Weights of a small image classifier.
Model: 2.24M parameters, 48-pixel images, arch vit, norm rmsnorm, activation swiglu, patch size [6, 6], layers 8, width 128.
Rows from block 5, named by matrix and row number. Rows with one number belong to one neuron. Each number is 500 + 25 x the weight over its row's rms, rounded and kept within 0 to 999. All counts start at 0. Numbers have three digits each. After the name is the row's rms in percent of the matrix's.
# gate: MLP gate (model.blocks.5.mlp.gate.weight, 512x128), inputs 0-127
# fc1: MLP up (model.blocks.5.mlp.fc1.weight, 512x128), inputs 0-127
# fc2: MLP down (model.blocks.5.mlp.fc2.weight, 128x512, transposed), outputs 0-127
gate.211 087:488465519581508519515481470490476501469529499533556504497526509531519501511500484489528523470495530487495457491519521503463505489465508480522535532512493517556477487497512515524493516464481508506522497550512444536508500521533494494501489480525501463552531449498505505502526477476491471517555487513495525520524500529513526500524488488516522538495518462535506501481545481525520501549466
fc1.211 096:492514487537464538519520532482507500540499492457475487466479488562518486528533538496495503478506470528482448439505510515495472477512488454508470483459531483481454538549516459472478471484479516491516559512483509524515537485486492465498499507520482496525506471478544475550519498497450465478508484509489501497503493472504518481495557481513513491506481518527509484506500543497488488504483
fc2.211 091:480548483528512502510471512485510523559490503479469464500486482468496491477452506472515481459508491483544526518478536477504527498484531493516507495543473489490546483439559478499517502512502474522457489516496500513489513513505474518505457516503473474525468467515451466456497468480511479481482470470489504501507526494536483463479459532452484484492522495533464539496523483509520536492514
gate.212 096:425500493525484539556531504516515510468499513490491490508478483480515552491503511450435551522510509491498514523519517505499495522504516502476485466472504464455517494512498498501486552576536472501513538531524519527515526481519486478514454524544483493508512510497540475474491526529520528489517476490521466499485494484523487501526518485489526463496521534536464502515501491514484530492530
fc1.212 101:520471526478479494512494530495491478446498461504489513525505450513496512540474488516499511496427511485487542492507492471478488523525512530518495491477491483540493496498519537501558465473486466498475458493532531526525519469544513550446484571471483543474521445480478498470496511502507539509525462483480519523477499480523465519511493501503515516504488486504485487468522512506522486482493
fc2.212 100:518476519546522507493517479469493551486518503456483501488493472520500506534497511472518489526485499548540533512510523510532540531524480544465459493539475477480508517491490508530503521508580504471517527534542499498477544519516491458483495516518537484498485537523501506449488518499499482550495492518504484509473483494451535518524528445486471490510521481536505513491499537471511524511488
gate.213 104:527523492525504476501464518506534505504463481505513537516497517518489512462504503499496458463520518491520515500502520497486449514532522485516518494482474503504477525476558456562521506519495494526476519490498489500493425475539492521485479486456511555513539507535514471536442547494451506500529502541520497465496511495499473465506471479523498515451513498535510538511480497492465485483514
fc1.213 099:484487477544487526467480489468542508498492526478441474478457477487480470494505517485496455520482515531532468501493494535502500518497496485494466484501487512511464480529508515492511500499492470457509458558458543508546537463526494521505547465505531503540462466503505525511503468499488499502542477521571516486499491483513480517509483523472481517491497517488435447480519498504489496498482
fc2.213 109:508504483480477489502439481556490468463479512490487513496537508526527476504506441507523532459536527507491481476514504521491492441497473500514532505440518482502538508517513493483492490526557459465487482476491452496485509463493503508457535491483484491504518528518491525534519478485487521500522486541513508532528515514519501526511533482526506503463504485497506525485539545455446485512537
gate.214 098:562492501532494481501466508516501527495476520509489504492506481491529454494485522487507501507478518471525529426484491495507535488539510486485518515510551509480516508499554507498551508465503466487477450499516476545511551519485527513508518507517507450475524497485533436499505490505502510518469455539513505474528478481490445487467526493493484491523553519540487496536501477501500531499528
fc1.214 104:537541526491502504492489512505463491514513516498501531534493523485510476479547480527502495484513498486515479536491483460508490454469515475512535480493493522509449505495493472481480496458522519520491507561468492470506507449452482564484474558550531514472504495428487497480533482507454522476476530533474482519502503512483505526498540511524497524515520502496501520538521524523518519502477
fc2.214 093:479483503489515492523535483507492519517438509523480505497481500491527528518493511460481519494517508532530494475496488511505482509477486503464482537511509504501588508532566470529508538482513494495509514545493500515521502536489456480493508475512504500515520511553471480484484474511531440515526496494508506444500518532475512491535472506521511464490505498482431491504502509466438502514551
gate.215 105:501498506505439533565511521506473470505511483539510439500490543475520503510503501480473477522532452502536507478463537479479479488513481515531492501519517495467474486474522473507525469519477528532533497516452518493516508505451498495535496453495536490457508546480463532513506496486489495521482490496522536521483549536486503520526533519503525513476508452486479458481473494497533499509523
fc1.215 097:535543553477534466431483492460506469502506511502507508476510462490514467472512517520506505478479481475505499503518545486469523481515518511508484485487502495541505509443475455466467483472458492498504497507494536504506582511518471533512486530520473502459487526490506523523459458483478465529488523494542499487474512456486510533532485461485490497492537474516507521492491503503494475472515
fc2.215 105:507491477485497489503501499457503512488443483506458500497503545464474522527519515488510486497509506531527536464481486511488471517500501459500504483452507527499539471479498521501527472485514481510510542516497489491491525545490524495532502497498494419490506449491528538514522432485492489493543551481487446490463491519535493551448530541478503503500491532510472497511531484499484480482498
gate.216 099:539492508495436503541520475494497527519507478511507543505497510483523467491503512547477530486472519521504482469497515505503503505473495488476535532524556519482472524522482488494509496495524501514481559507510510485489474495523456477490486511453508493461528480487544445510505513504453505500505461509466491513439501475523465513511508461503517495461546560462506485495491510482466475489557
fc1.216 095:464548502512502501501444518470516442531512479533499471529507516497533512493505484486499545507529514484503481513443478512504495534479466489489481513477477499526494525472480464508490473498490532534504490516488450487544477461492477460492482452505500514486495495479524506535540519528518547528559436512528527498462481496489491462521505489485466520482521479490494506495535503465515507508549
fc2.216 098:514499514499522517525518475551552482498539530515459520514487557487454490494502503479497510490469517549512501480514518535536525516479501509533491507498520499485506487520466506505474545471520523491498505470480504506446514524487533521485504504550502526521462459524511501476508518515491494493482471508454493478477539457493464507507482494553477460524497500519558497489460535550480464504539
gate.217 099:563505497505502499514554494527486439488510476480494469500471490526491457532520535491501492500474500540505485516532468510482490521483457469489551516527501512534513532502505509527485517489511475516466482502484503482488515511477517501501492457499492518514433508508500494461516468492517456457507512519513529519468527492481480528498520543544501546550476489495515502478555543522450515466509
fc1.217 094:471457524470479487487476487522514495488530482515528481512509532497547456513481498526533498500510511486443480511554521538509450529474465534525530516514514485536497488482553503494504509498505494518502469551474481513516498477505499469515525518484535481486499440498542522487542543487471488522528490518479510504478472507502474465500524507510504519459454446499518510515502450509498506536542
fc2.217 101:496506489510484492500531500520498523483526484544506551501535508508497517515494506507509498468526545491535487487495529501450516529548447485496446483513535501531543508488510480489532515479480494496496500463526471458471522495544540482539465524508502505495505508468467486545522488491465483508517501561492508499485510436474495515496507518494514554540507523492567482502502504540526511480530
gate.218 097:481492515540466489488479464448490524465506493522462467493478522510463477512493494473489543479492440475455535515509506503511462486467489464519443487480497514483540507495515535540500501506476531495492510534518489540530471515507492541474503489474523516446499570494510482473530470492513501508504515496494528507458491514478487483508473467505518507496492556447493520523506516505543509470504
fc1.218 100:492496502482481430564459511526482509509483519516502504539465485471504513531464507495507504509508488476520514531526486507551506490519484472445557493501470540490526517524494480508492519500507523527548516503480492519501444484527517520498510489513487502485491548486490432533502520505483505527487483439503513444441527522507516495514500492515486523530537498490533485492517494504532497455490
fc2.218 094:495500447462516500560484499486516494510519510503513489478512491488529488431537496509490523493470480491459517501481478500474494484522485493535459447453462457511465510527485528524483474488510517443481504478494513501497491523488476472476485467516493482512529527533503478503501526454453515529499500530512499536515444524472481475474518475477491497519451529522472500528512490472464479537529
gate.219 102:518527513514528466480500476444502485539494518498542502506528450536490527505490487511483466502489480474553511452483505492514520521481526498476479477528532531505456491513516547495539508488471521442516457480531514521510504501491454491530499504483518521454531472521551496497494511551477532516509507499496510515503526523534470523488487465509489450446492518507516507528477537479526532497517
fc1.219 101:486534465502506508519535492582518493480498474532503499471518496515460496503527507539484522458510460479510456481520556465482479472493488537494474516496498551476478487467477527529516452527469538489452491473490496522507482487512497486494503488481515514481499487481531486524472463497530501494502495510476516538547497473471454503534504510506457500515479459519501483485481551485513528457480
fc2.219 103:514479509503500508524508504487447507528522517518523501495492515525499481459503529449481481490494507525475552484487473536490453505516528429501509529508487488541520454475485513525441495488520549512500528520528527483513503486467523515525489492519521477545543505527529516483545520482454501505514505519471467473553484526477467508474521502535490505522508478484530503484525496485463506532545
gate.220 097:480555478523502509490496457507528482477475506505493465536532509507496560535489499485494537497527463555497484492511474503532505550483501525499512469532479511534518483502549481471519470466514486496465526511547513524513495512495520502505488510495489496498476517510454521493547459508490488489495527515510534416527473528535526515491493487533491484532498480531467510494462477542512476466523
fc1.220 098:492477489488482524512499467494493503477494511532486502530564509484477501493485484458496548503553521456465548502516486508545535489510527485533501493479556501528499510565540476528476491462509490468532559487500507496481473495504472489467526491519527525523431489558516491494495511485467529482515522528529517496523514508525496496502514483538509468523501473550508502494515493481485523514494
fc2.220 101:546500536458509532514472480482513515503515458503499493484522513477486510480512489538525484508444494489532473483489498507460479509527519504468522476477518450512547464478502513477479503518478465534485483547469506536496507516513551550435489495502478486488492513508529469491491467484522473517488465480493504489491454502461505461511531522492494487504485515525527526538513456519532433495518
gate.221 095:504502458496476500527527491501509534497524474503557508469489537482520502514536499525479487517475477567492480511474504492525511488503493508553501479502536486513485469474532526515525504526527508479486516484427523507516537458505533512503557521467507512432481498520497444489494528512517479498487511528496471477526535514513442472465504490475479496518538484489527504506519486544486482529507
fc1.221 113:477527550546528479506478460516476515424454490497501469488508499439496518482498478502461501475517487534504487519514503457542516475477484565498474498473509489510472502551511528502472493497497472517477497520529489519514501480479466534533508529466518548484474481533493495508459542544511529518490465492540489454491513514523462483495474498501504529501495493490497530503483522512521522511523
fc2.221 107:449470509530522487517504488502460523504545530493499508453514481474420466502566483501490494501506493490511507505503550503507501478521506473509472506461524528497470489495502508494512486494515481518523475502440486534462480546483493505536531469551495515477476493530483482495518496504481502498461499503508481514491478509468490482542507483515522535487457558469426524501507530497493514525494
gate.222 102:483465529468536520474502522511494525516499481517503510516496492530475518539515498498504470470531461481469527536501492481489528490435459510530529526522511506475494481506485479506480500482521519524461515494438543507490515556487510487486503489501440496462582499523477495501525512485489512494503462473523499525500495473517502474472518515526506522436507494470489532502511522512494556460528
fc1.222 099:474524522496445490474519492475531520486563531522507491478455502499546529473510521491509541471498476473474491477521484507537448508492435479518524462527533545488462500500490492496495528472497500487506528525503506497470511521526523500476525472490483505549510546545532488497494507476474471528444487511469496458527494501487510487476480526503500506506485501539474510439478517513470519491501
fc2.222 098:526526466452521528518485482524480479480486497541504528531419475473547499519520545470486549481487477534553509503449480523502492502475514451489473535524536516487478496499459478506499483477501505491494498509484531562504540496494484493505459483532527483494478507490519473510493496543509491498504529524518504501491525518516526507538527499507485468470512521511531515523495506464500493500437
gate.223 093:517518461504492478495483536455517510519483480460499466510526478500535484519542471492490474513501515505495484489440435532498503507505510502471544509485494515505482523462509447510492500459501528510505452491540499510524456501474461493449497504513499543539475490520480477506515510539538498514482505486544503514526530497515465504456448543480517511489469494471516490553502498533533477520498
fc1.223 103:514511530435497548509534473510469501519502484529512474505533517510519550527517477530477530508512537516528457521529491521516486525491523447539524532460556490526474517512514547494497520510467522519497500494482483490487478519502513493519493508458526494491485496502465482494524551559514478522459483519533506492499505531531523498523528471499473501525458461492490522479512536504477520539528
fc2.223 096:472494523506516511471539538519487501506501487482512517560507517526477478512506501490464503461510513510505547499483513490464514485515448521466466453506491490498515529503504482484521477457476456494467491526540521461462495502507501493451481516519504509429468494492510493449480478499507496499522487520482484518469512474473525516488539567483476484458496502492520521472481459526559490514463
gate.224 100:475525506556521490528460489487524505458548496479479512485506497492493492500478508513540485495480498492498489479505526527491463531476510523518444478495507474465461524504507478495488506528518555511541485456499496500462505497521471541483504557509489471520502463495458512454475490483483529532533543503443502483543464485540509501457464533480510466520490531503489485501529523501534502485521
fc1.224 101:469514447487500513506463531508535510537552467496524519464491473455455470485477518488508480457505525454485463511510521465513525492457531458514521504497454516522494500506496534484570482493505511485463514516493480477537481511493507487513524518469488514499510524510471496509519518530500523511489517490481537499497521479490483516525540504542527511535519480429529479485505532468490473463485
fc2.224 099:510502504547474536491507492509522454489513474494475518467516504496494529466538491525506492526478509463527507502496527491492473474478447524484498502461540465487484466477463528509517495490463504501530478481524548541521526469520509527474496502523488544514495528481498567497504497522475453497494518457479461478508487472474467488475484531479496453496537517537440471501515493526512495508546
gate.225 094:521475513496498502488527465513487527495457522521486517487508508528494517476470488473530483414490465510494507487502470476502518524515478499491499520505543529435504505485518496479450491499495511549486477485539482528470481488493500485500517535468516495511492521508514473508495470519482515456495508503550527489545519532535553442526507500465501535541487510507475521478503546458478484548485
fc1.225 104:527546494515445539542510495470537474530535496527548441493572512546555523506489527468498487509506477507456498518519528466527498470490497510457482488528475484515499521474485504509498505501449500430488506511478489494528511523515501444536512477484484520498526487506538492503500511473481528486491499493494522518531511539494524478497502478488479484518525464521514494499527484503502526495461
fc2.225 097:508485472436522497507481490506524460485523521507482508481544497524452473495486486502482480527449467530510505488497499543450477517465504508507499482485515519503493467518543483517474502475505527507483512509516476468482499516506497575538494478513498514524458513468498545466479497535459494472482509504473480503436460511517522490523504480516554496494534555518507468512533505497500497490450
gate.226 104:534523510502470516511467509469520535472508486514506519536493550546511504465471516492495495461526486505501454473507504511450496479530450543520479508485510467495481537556510513522502517555500460512505499496475521479496489516472461494486462462458530495520488553499485471532435507524498532522485479495481503511499486520515500518548505469527495510514510479499530513480540542531487475491475
fc1.226 095:451493507497501519482484468501498491490485516483527501480477470494509508514492506506527558510452478497477472493525460481489544498475499487510482493489488447429506467530478510517474513464481468495489459509484532457534532530552472497531510486515519510506490476477533519538511518469544507494528522523490541514525501517472441477503489519487494490489502515491511493522570500499439484467494
fc2.226 096:481493450507511482554563491502531494483485484565501493483457489492492473482510522522528478454492504465481453475461455491546512462514541493475478478503506484487478429500436480498488509529484528530500512504524509535477465532466512513508501489504503494506490525552456514480475503517497487513512527527505492504515471512516511521489519468470474536500482514476516485476498520516521538519498
gate.227 100:486482489490507462508490531527501537555477514466519491520504489491527519502499429471466502549544500461502480506502510477528522496497495507539532455497528466502482477488478524455506505487503465511469493488509562523517498485543516520507499547522518501491444479501494521538478459507511479473498491465523508507508525545501468509493478525548474466491507511514512532510501525486512562480465
fc1.227 096:469491503514524482502480485509477550487498484522502483518520495438510496528555483467499485508502518453508488515510485518495547521494495492495463502492528509443503505499452495481459475457519482534511501533429485497523454487512535496521506511510517536510450494528493493466481504519510509466498508535483528500467472528470499525521513488467523517502500589513510482469511519507501450518519
fc2.227 097:503526512503517503493551469504447519512473505451440487477464483501493523502483451509471522484500488516478558473476493450511496513510500476415537505491509503495461491471480504511521497523465499474479517462516488552527519482476484524476508520516502471448527515468529507522518466516533472486481526494495488465526518495542513503493510490507521477486467522476553512502486483500484514512527
gate.228 106:493500505525505530493543497451475464507469501494521495505528502456500492533486528452512519508487540475495471513512479468529495484467502544460484469480501550512490538533460501488474491489491494546495523521466485496516489501465544521519501476534507490477522533541461525482525507499522517485501516508500509510524448515532461497512505519520516446560459559485500522498453525493514501495524
fc1.228 110:511512483521519509484491486440483485504461497519464516513492519470520506500490513481504488487538471474522473495506590461490492515480556504518462495507506493533534558518446522507518503516488498495498497518447445513494515485488472491504481494542497500466485505538496467529511480490474522523514483480527497489478503465528480474534553500520452528513478457482514474488496465489515528533519
fc2.228 101:488539528532509549494552500521548538457471496485497472524510519477504477501513543511492523459493527487501514519522431470501522482498481548481512481452490533535498501499481482496442507487514495469484490499482506537512495509433466508479476491509534489525535528528475519482505450514523496496513530476450492497487505535529541489527511517493501474490522513493526505473482538489484479503534
gate.229 096:526479524481494505428529549518545502473530514528495460491526488526532514537479566477506488510536530502523522504486520480508521486474506528514464499490481541513525457501514475484474503475490482494469528494473462530528475450503501539458531503488493494479472510491464523513515536507473495542564487515490491545508466527491513506506485510515479498505539512526515526506512490514518486490449
fc1.229 101:473496535477514507467498525584466486500485565538480477500490478488451537523475462484507517527454494481517485517467537502504494531513518517503513520486518478552469488478525493490458542470503481520536526518460514480462514502515511497497475447478497524530469507491509505470494495475486501482523507527531505463461522520486504510529497532536510506493480468513518539478488480517450500489506
fc2.229 101:518510500519523519471500491495475476530540537442508491531520503495482488542510483483529498501479511475515484502521505477516471536489479490506484512523471505481471526528476535514506496541476478481515449517524527492512502540539519474536468572478447490451512507469481456497530470481493558522477493538469519491502457455489522522546510516485489489463518483522485489488483515498504503464475
gate.230 096:514521482467527509572456477480471513481471544530502505485499510509499469496490468453550539528501541493467461476484539498486498494502477506517487534557482532482572500541473483477464471504481510493478504514506525488491524531482500494484482516488518492516512508452513478513485483535508518469523489504486505475484489451499511536483507502511527501519528517468519494510480452480502469550463
fc1.230 100:479505479519452513513495487524465517451482454524500491468489534486489471479483520479555544501514493513479517480491515482499500421500476484498508522499521514525488481531501485503512426480506461478491496521476509499515517580494478497511527536499461470529510478484516457485486499460512481474510490460496452510488530489476495490523516503503531507545481462501514458520449505511519496504487
fc2.230 101:507505497528539474559485480455456548499500490494517490463490496540519496532496519479470509528502497511498522500505454475463488512510505523532489520496506466457507476543505560494493559512528512528466463538498452514491520459481472526473513490478499484502515533498470480461564511511514516517453448506485486520491495476486527500518474501521468516493486558472498501523510519507498498495511
gate.231 101:461506538489534481473507519490496447517510519482465503486466539487466473532517517488517501461493427476526451481483524514490525535524494490525527484485485519458509477510494494471496507487497509504502502525546479511501450492514487545500502513517514465510513499474501483503462523537537506472515504497486520518449558522526495488522445522495488496497515513440547475482520473467473530512474
fc1.231 101:537517503532483504473412476495514492495469487477502480468495528533536510494517497513524523522474520470501521537522484497458481496506509530500500517502472497538510530490496503485457511539513533501522510520504519534517507462532475490489536481483493498516540490508503557460499503522491477507523518509478528523453529497476508537480518512527518521526444461508493466505551426521504481521523
fc2.231 099:489534523485482523511478464522515506501496486545520512481532469543475517487528494544483515459513502465496487519495495486476495508490510486484504472462502509497520557507544495500525450524473525491517456474470485501475535497462514541474538465552548520496503529466501545525504459477478499517475524486483534496541496501453523489537491514525514504506509516487543548470537526503470522487515
gate.232 102:454493476493467481538476489508489535536524499488521528504505476511505508450487513506516492472492488539507493488511501501517483517519552454519519504507507516522487521481517465461507504453493543495497506498535492515480453461472521498468520542494533516486530478522496552455488493545455477481461528492545539502490521524483552456489496505491486532554467502525490479542493504486504501455513
fc1.232 100:471492480471503481512510471552486490491524505550436476542507510472520533476487479496521520476523475469490493486502543495525514472461488424526500466469480518503501481471457517490516462459509501537492498481467485532479483487484542502533497479477471517521481486494544497491497519544519507463497500475492453469525491465486526535486535520464537502465485515478530494489521521504491529485508
fc2.232 097:481517509496520455553531502496504489498499492532523504481516471530465484487531539477461470516494489495532483498515451497480490473508472531490494524513510470480477532471532562440488527511472537491552496484511526524497514522496479500508532513483469488495501489533517504487471457485480550453471516511514506443499493526501533506523495524501440493511469480548492483464495490542529474501494
gate.233 096:464457495484529515508522505529481461484486523524540469503511528474511515521519524502547523483525490481530512514538514492491541538515500454522489506474513517494486474542460561464529476460481513513521518486505464486508543451521498503495506461498453526491440472503515472545508488500498510473480469516530491491497473511495446483528510500504495484480521497488512492552476476557509486496480
fc1.233 103:473484516546509495509528518502485478487495483490485514498480483463551482529492539484501470499523482475526485492514488502492490517556509501495514470528443516515495469555494470516505504474498522530529476491487476521540485482515463491492491493485517468526501479491542433460489485470490514519498515492477525514525442515472459485452513504495494510538530466501477459480559516479442490511463
fc2.233 100:509454505531525508510515496561493502511512497504467510522573531472498495452479536497466516536504460516480514506475520522500520437470512491505489511546490470510480461492489471498476485461467554502484553554459518476503489527481506485498458491533489523501502508513502517488494517500465509539542512515524501526478493512462482508487482506506469496477518479539455495490539504529512534478505
gate.234 097:514476496486451498518490453481468481485538502471503506503483465494477519500544507491490501505467492521514484492464450457494518481485527482511486488509485471514501494487517495485496469483475540507460462514506484504522516489496463520489509470541470537483513529514473539466512489535492524537563499477483489431451499528509500512463558504488484520545453470481534502459518477468514502514482
fc1.234 097:457474504512490499467479519516513496526439513486506484456489490483521540499484508513531533508505472468546524526491476503502502512507431494467510485553484488506518498540501544503498567480517516451507493495484457445510448480511515515480488471528494476473529510509503503510472535530472503504510526510494521488491495492494450459515539468539475495486535479485480482451503502465483505506479
fc2.234 092:492486529474476498487497526523518539471469491480511531518489539486448512542504462477518529540527519476450487511490500494479514526438503522492506502508532510481491500499452488566485512491511531489464510475487516478483507491528529572509489532507509523484492484471478514492552478451495520505555493461488508544502482516519490524503521514508473511534511509537540470498516536477483514469490
gate.235 102:444501473532561454471436503521480461480523497534509479523508465518492477470536529522512503509514491527480522479467504500498538495495478491479479526450501492488520525487480505459519501565469503500503462488456508455498508505513452483500545497483500509487471511476500506480498479469493503452523473514536516500473489496522502477538521493510478535510510527497498508482486452503519558466488
fc1.235 104:480491531504476502471494494477512505486487508493524502477500516501493549487481533498455488518490503485494485502522478488518541502474517540527507504500458479500480487497534479489548479542542510469537462535500447466499556501491521511483505488498495492494528470505505511515515489520520534500523505549487519510478543569522465481513494486519573504458493493469527517531471510466463534514560
fc2.235 103:474491495488573517535470550485517487485501484466489499531496528522518490488514513514511531483477512543483488524506495552515547524490491539506487542505548564480514511475485520471508473557496478524521502502489484548486478528539472526484489520479522453475470506475483512509498551505499464481479510458492477489469490476478498494516550469479503506517537531488525510537518490505502490527499
gate.236 099:489489533492535537510481499512504504455529478526532527527510514514508512505485488509491449505506476493529534510522456449490489473464540478515462497485476497490494504524518471481500549473523462501480515477519502498515518510542506508486479533471497467477486490487482463524452540509568492547527462489522490497514484458500483478507479537543493489548501527478525518553458496506476507535481
fc1.236 104:527538476517496542468485505491510519502480500523458542496499480473471506527541479496464527541493483469519482483492504460459498502508500504535516497534457443529451454465567500547491486497537466497501477476497499483490478475481528498498525496514531493516522485493490500514525526521500500490514511512488530514501496456514483510530486537510457522489462523451497547524487487473532556477499
fc2.236 101:487480540469502523533482551530525477488502473508489496509534506489481496471503517468513521458477517484507487484507478526481494512484511512527510499530485477463465478519480520520493494507528510535508512542545502527517536474465527471544486513507495466480538485516499510491508510500510520478576584523541496481507492436468520533508519516534490474488488507497571498509475511482478486500471
gate.237 103:482510560479554509549499514527485508496472483514486510498554512480511460476523503500478488488452512478504502544487487476483489460483502469473466499533507470492464446465479471492491480484496524487510465495499519480469502484499467507504521471502524501473490487499485432518497501451484522479537432459521525511528517491550450503506496529501492510522538508487526486514533499534490477504473
fc1.237 100:519501516510553472504470443527499521495521509444490504493474521521471512467478483477534482522490523526449501550547507528531520498496489526483519509506498493492502510530496476489509525490499498487523498490522475441537507521483468533507513490479495500520527534489497494514494483484532521549504488512469550535546541512503475533456484492491493490490480479476564505477514495486525527492423
fc2.237 099:483468487532528494515465433504523493468513499508467486469466502526531490516487484471520485477490511529506476505467484468496502484504513522519471528485524523508469499515498479470489495483512487464464500499475502516514506504504490465488480476501480485470462482511438458468501496458519524518506553516538490495497503520465522458540510571480509499539455500516452514549500475501524452455492
gate.238 094:492479471567500487532504474451459514500504499485537489504460470502523554483535474478502456491528509508534527499489528540503471507502509495483507517498536509539508498520484516492528510495537506479510509583504542521490493491538503491525490472501510506498582474535535497481526541474486460509517514523515523495499490529484489484506477549520471495491498494495505515512565487483513473493480
fc1.238 105:533475471538508533447534517512517504451480487500529534531490509503526498485464498511479535462495544503525518484470486498521535506536489504482535497499482521511494501444491479517468492487485417502486508507512522499489494522465491502458502535509494474490500499458489496512489486483511476468472445441511511456493516502479529502520538509463513508515564511488518514510499505535533537537492
fc2.238 095:488515533502466523470531487505498482473513562485462504492500466500494493474524482509496526469548505478502454502477543500488476552494491502552494533515500508536469515546494496494556494553451484494516468507472488490492487503525469500557490463478487495463512502525508504512516501470538490542490468546515492466488494501492543495472480489514461489498490520442523470474472500480478470509494
gate.239 092:502503511501516495488489476531505477484521506505519524506486479504493505517539515458534469538489462484539483518475447548482491533487526521508490482484528476461462524418494531510480543493493511464490537511484516471459488498473509537525479488508526479476468499496464459478509510469559491453458498495493487539479510528489490478494528493511540476552527512552505502482497514507507520493510
fc1.239 101:472482513538507548436494506459489513471488493506461518533498494479516513494522511495527545477504452471496542506489485535508470484468509468529492501499525443509533486504469505521489505489486462484557472435519490485488447447499528495532493476477474497517510519485485461467521491488477488491471476508475478517487500501489529505477479511490465477542526528467480464534477507498520469484483
fc2.239 102:481496543491495486512518501468502485522456515468506496470504456503511495485501498511489527525463470492486539523493493580514430456504492522476492507541477477503528560539484482529491540518489477466511507550468458479469508482466497499490486508498477515452495507508484500530470533514499519497514492546476509502494481497522485503509511526535523501486507487532485498472465496529471552508443
gate.240 101:542520471482497460478468494491511535477479474520511497455461494509484513502516525470491485488466521518521527500519537518527525509513517515499548514479479491511481484486491505540507516522496479517497483547544494465519542490527553462447515494501494472531475500541497506498479497540480529489471479495518528500471480560533485519464508506457482435523476527539489482537506495524480499519455
fc1.240 104:519505522506515529514522511465506489442485523459514482501441534520513520507542506549539478540521470508506530512444440501498481489457494498514519489515513480510522446493531476505483512490528525533513495528510491535509520554487479495473508523469533500514489455471503534505524517500566494504506500467501504495455467524481523500520503468506508496469531491504489535520509464464514516529513
fc2.240 095:447479500548545494516503489504465527482461483511550517497493502527488491505506491510481482471493533506515508485475504528447489502463554543498465503484491511500533524508532493480515492492486470517501467457443494517545507494499483504504457521488550531556515517509480466470524502495522488494511518492424489494482537505513500519500490522512522528518516472480497498519516446444536491521482
gate.241 100:559497506489492453504450492494510501509491473487449462520487515513508486537493452528504497531539464577518450514493520483491513487485529508490516532522509479510466514437529494503501496469505529440532509506487511508474499532529523441498500510486491535507525525494509462497484507465481475507495479517507464483471499516533493498489517536511525485490536505531490477485527502450467514537506
fc1.241 098:530522474505481514514523479492509462542466526502505515553443508539521470520442532504478491495468531473513497480486530456463505507488503508531489447487586504492503472505526500522470525517500524511546476545476483497522509479497535476475479498530543508515483488508513515471525510507500510483524496448518480483484501518456481503499483497488482503490529521514503501551502455510523529474525
fc2.241 105:487513535496507483498534492530547492549485519551521500516477490519495526480466475487503528556490515499507473511503483486477494546561511494510506539509553506498496516495493474498502497526497480497473507503463522520515466496437507542474488457512519468543512470462518518483474490524482493494517526545493501479533438501512499513469493473438495512506491485518444465501516518502547526502505
gate.242 102:529543487498496577522524517522486432470512543462506495489481520497500524492512476482529480515496484459509500530495520475467462509490472505531507533469517504459463577496481480492514523478521504489505535507511487502475514497499483551541505481522523478519535497492525498498460486517504484555468502475486518509491516481520498482506510533532510433521499498518494507475489446496479511529470
fc1.242 096:471475512526529523494473496527507448502469552522493546489497507502498526572475504490501494492499491504526512503508513516525529526489540518508485488509495500512546450464471496495531546524521496512517481522491522542520565483517497481489485530542524457468487507446535493483531504519486472498504506471533547476507476544498474462537507509509533507501483513526536520509476493497494519482447
fc2.242 098:515512460522451453479517447473474517512503511463534494518522509483492407469487464476502491498522496529490505494554491486537485493461493479497510506458515476516459497530483503508452485485477522510480468507508509473512517547509494453509509507498477511528511507508518448517478523505497437517524500520462495508499485483497528506494504475485499482474504538468558527500534474485470491515518
gate.243 102:538487498484476486533505456526475493503485521498554493473514537500476505495488495524503505510451519441483534469489493504498518516496497453460485545489482517491537482513501506468486493503518498422501492548510511462509492492483484545492471501528497485471493463498494467524507466493533511458514506506497486520495494458537517472508570464489497496471534509514565500509508506503554520465496
fc1.243 089:476525474489462514489474481524464501459527508508453524496519526494516491511507497488491483509491470484567485482520498489518545509499559486543519506536503463491548526502544498493494487510517500538492497531492496492500535501490429483550488512555526505518545539505520476523519516514530500506487520513482455533513483480465469471499520462493504518578510510497476486484475483519500513499492
fc2.243 102:543480446522452482472496541495484492513481484501484456510511444464509499515548511542478494516530476473484481547479506525526523527504485467501477500498491468442519457542538473506483516503496506493499506475493529510525515462526499503519536503524500458504510515489488495460511526485493505506530480486521484523461499496572493484466497491488460484479478508474449531522518509493504485501442
gate.244 100:478537484515474465538502484549455480511472511480512522511535471498503518495502527520501499494534463469494560513548483477575532506450473515497468485511485496498482505525504429495494513464486514486556470509524459513484508498516494502481495481485530504502521454476532524457492504526522535459502493525450509492481483530504485491475490513529528520515495475478495467515478499489478506529520
fc1.244 102:476470512466510510486530498494456468517502503504495502470538532494496503487495511555496528506522471466466511492467494491447477477540479589519499479478526504487520495493478515480497483539505488523453513530515486513523499487548450490514465521480478520475506458510514511499514526531481491482502499552523514493502544509516480510527562499548471480508501531487492466469461463519495498483510
fc2.244 102:509511472499514528492528479497528474498493453480493496485476486449521531545511524460464457479504482509489487533526481501520511509436493509527512482536455528491487516471474491488487540479509516492559498492455522526486553477493476523479507514481479519485524522473538541504508450486484482509491537526477489490535485463474440461480507486496505487478501494478479463532509491521551514498516
gate.245 101:487479503506457503480531483534525503500431488508480467523476497503449474502540504537482490514505465449478535528491509504514518535470465479506482502525533507474496513544482520503501474484486505483497502476492502520523482479511485554509456522531485534500481493489498494565507517463491503489497497519542529503482525521505521440511492472469474460482479521527493493457497472538439468531503
fc1.245 105:514493492484450508524493486486520487498472482516486477478513458481500500482502493491495505516515519527485489487519516467520544499510419483509516495513463502530512443519513533536503506560479510560520483543508465522472537526484500501467533490550516514510513533520513497519505523533516497510535503465485523489490494528497519490481457515470489480466475582529507511446504509474484522495476
fc2.245 100:529511456506512485486473479569465447511511518521499522478513532534514500456501493475519517480491458487454507506513513517504474510492510457485514471497534537470466583479509488523539482492483495466534496544485509489516522500442493517476491518517491503506506495478517472477489496531510482463487473518473498545507460500478504476509483532501547516542497483481477476469496516505507466520548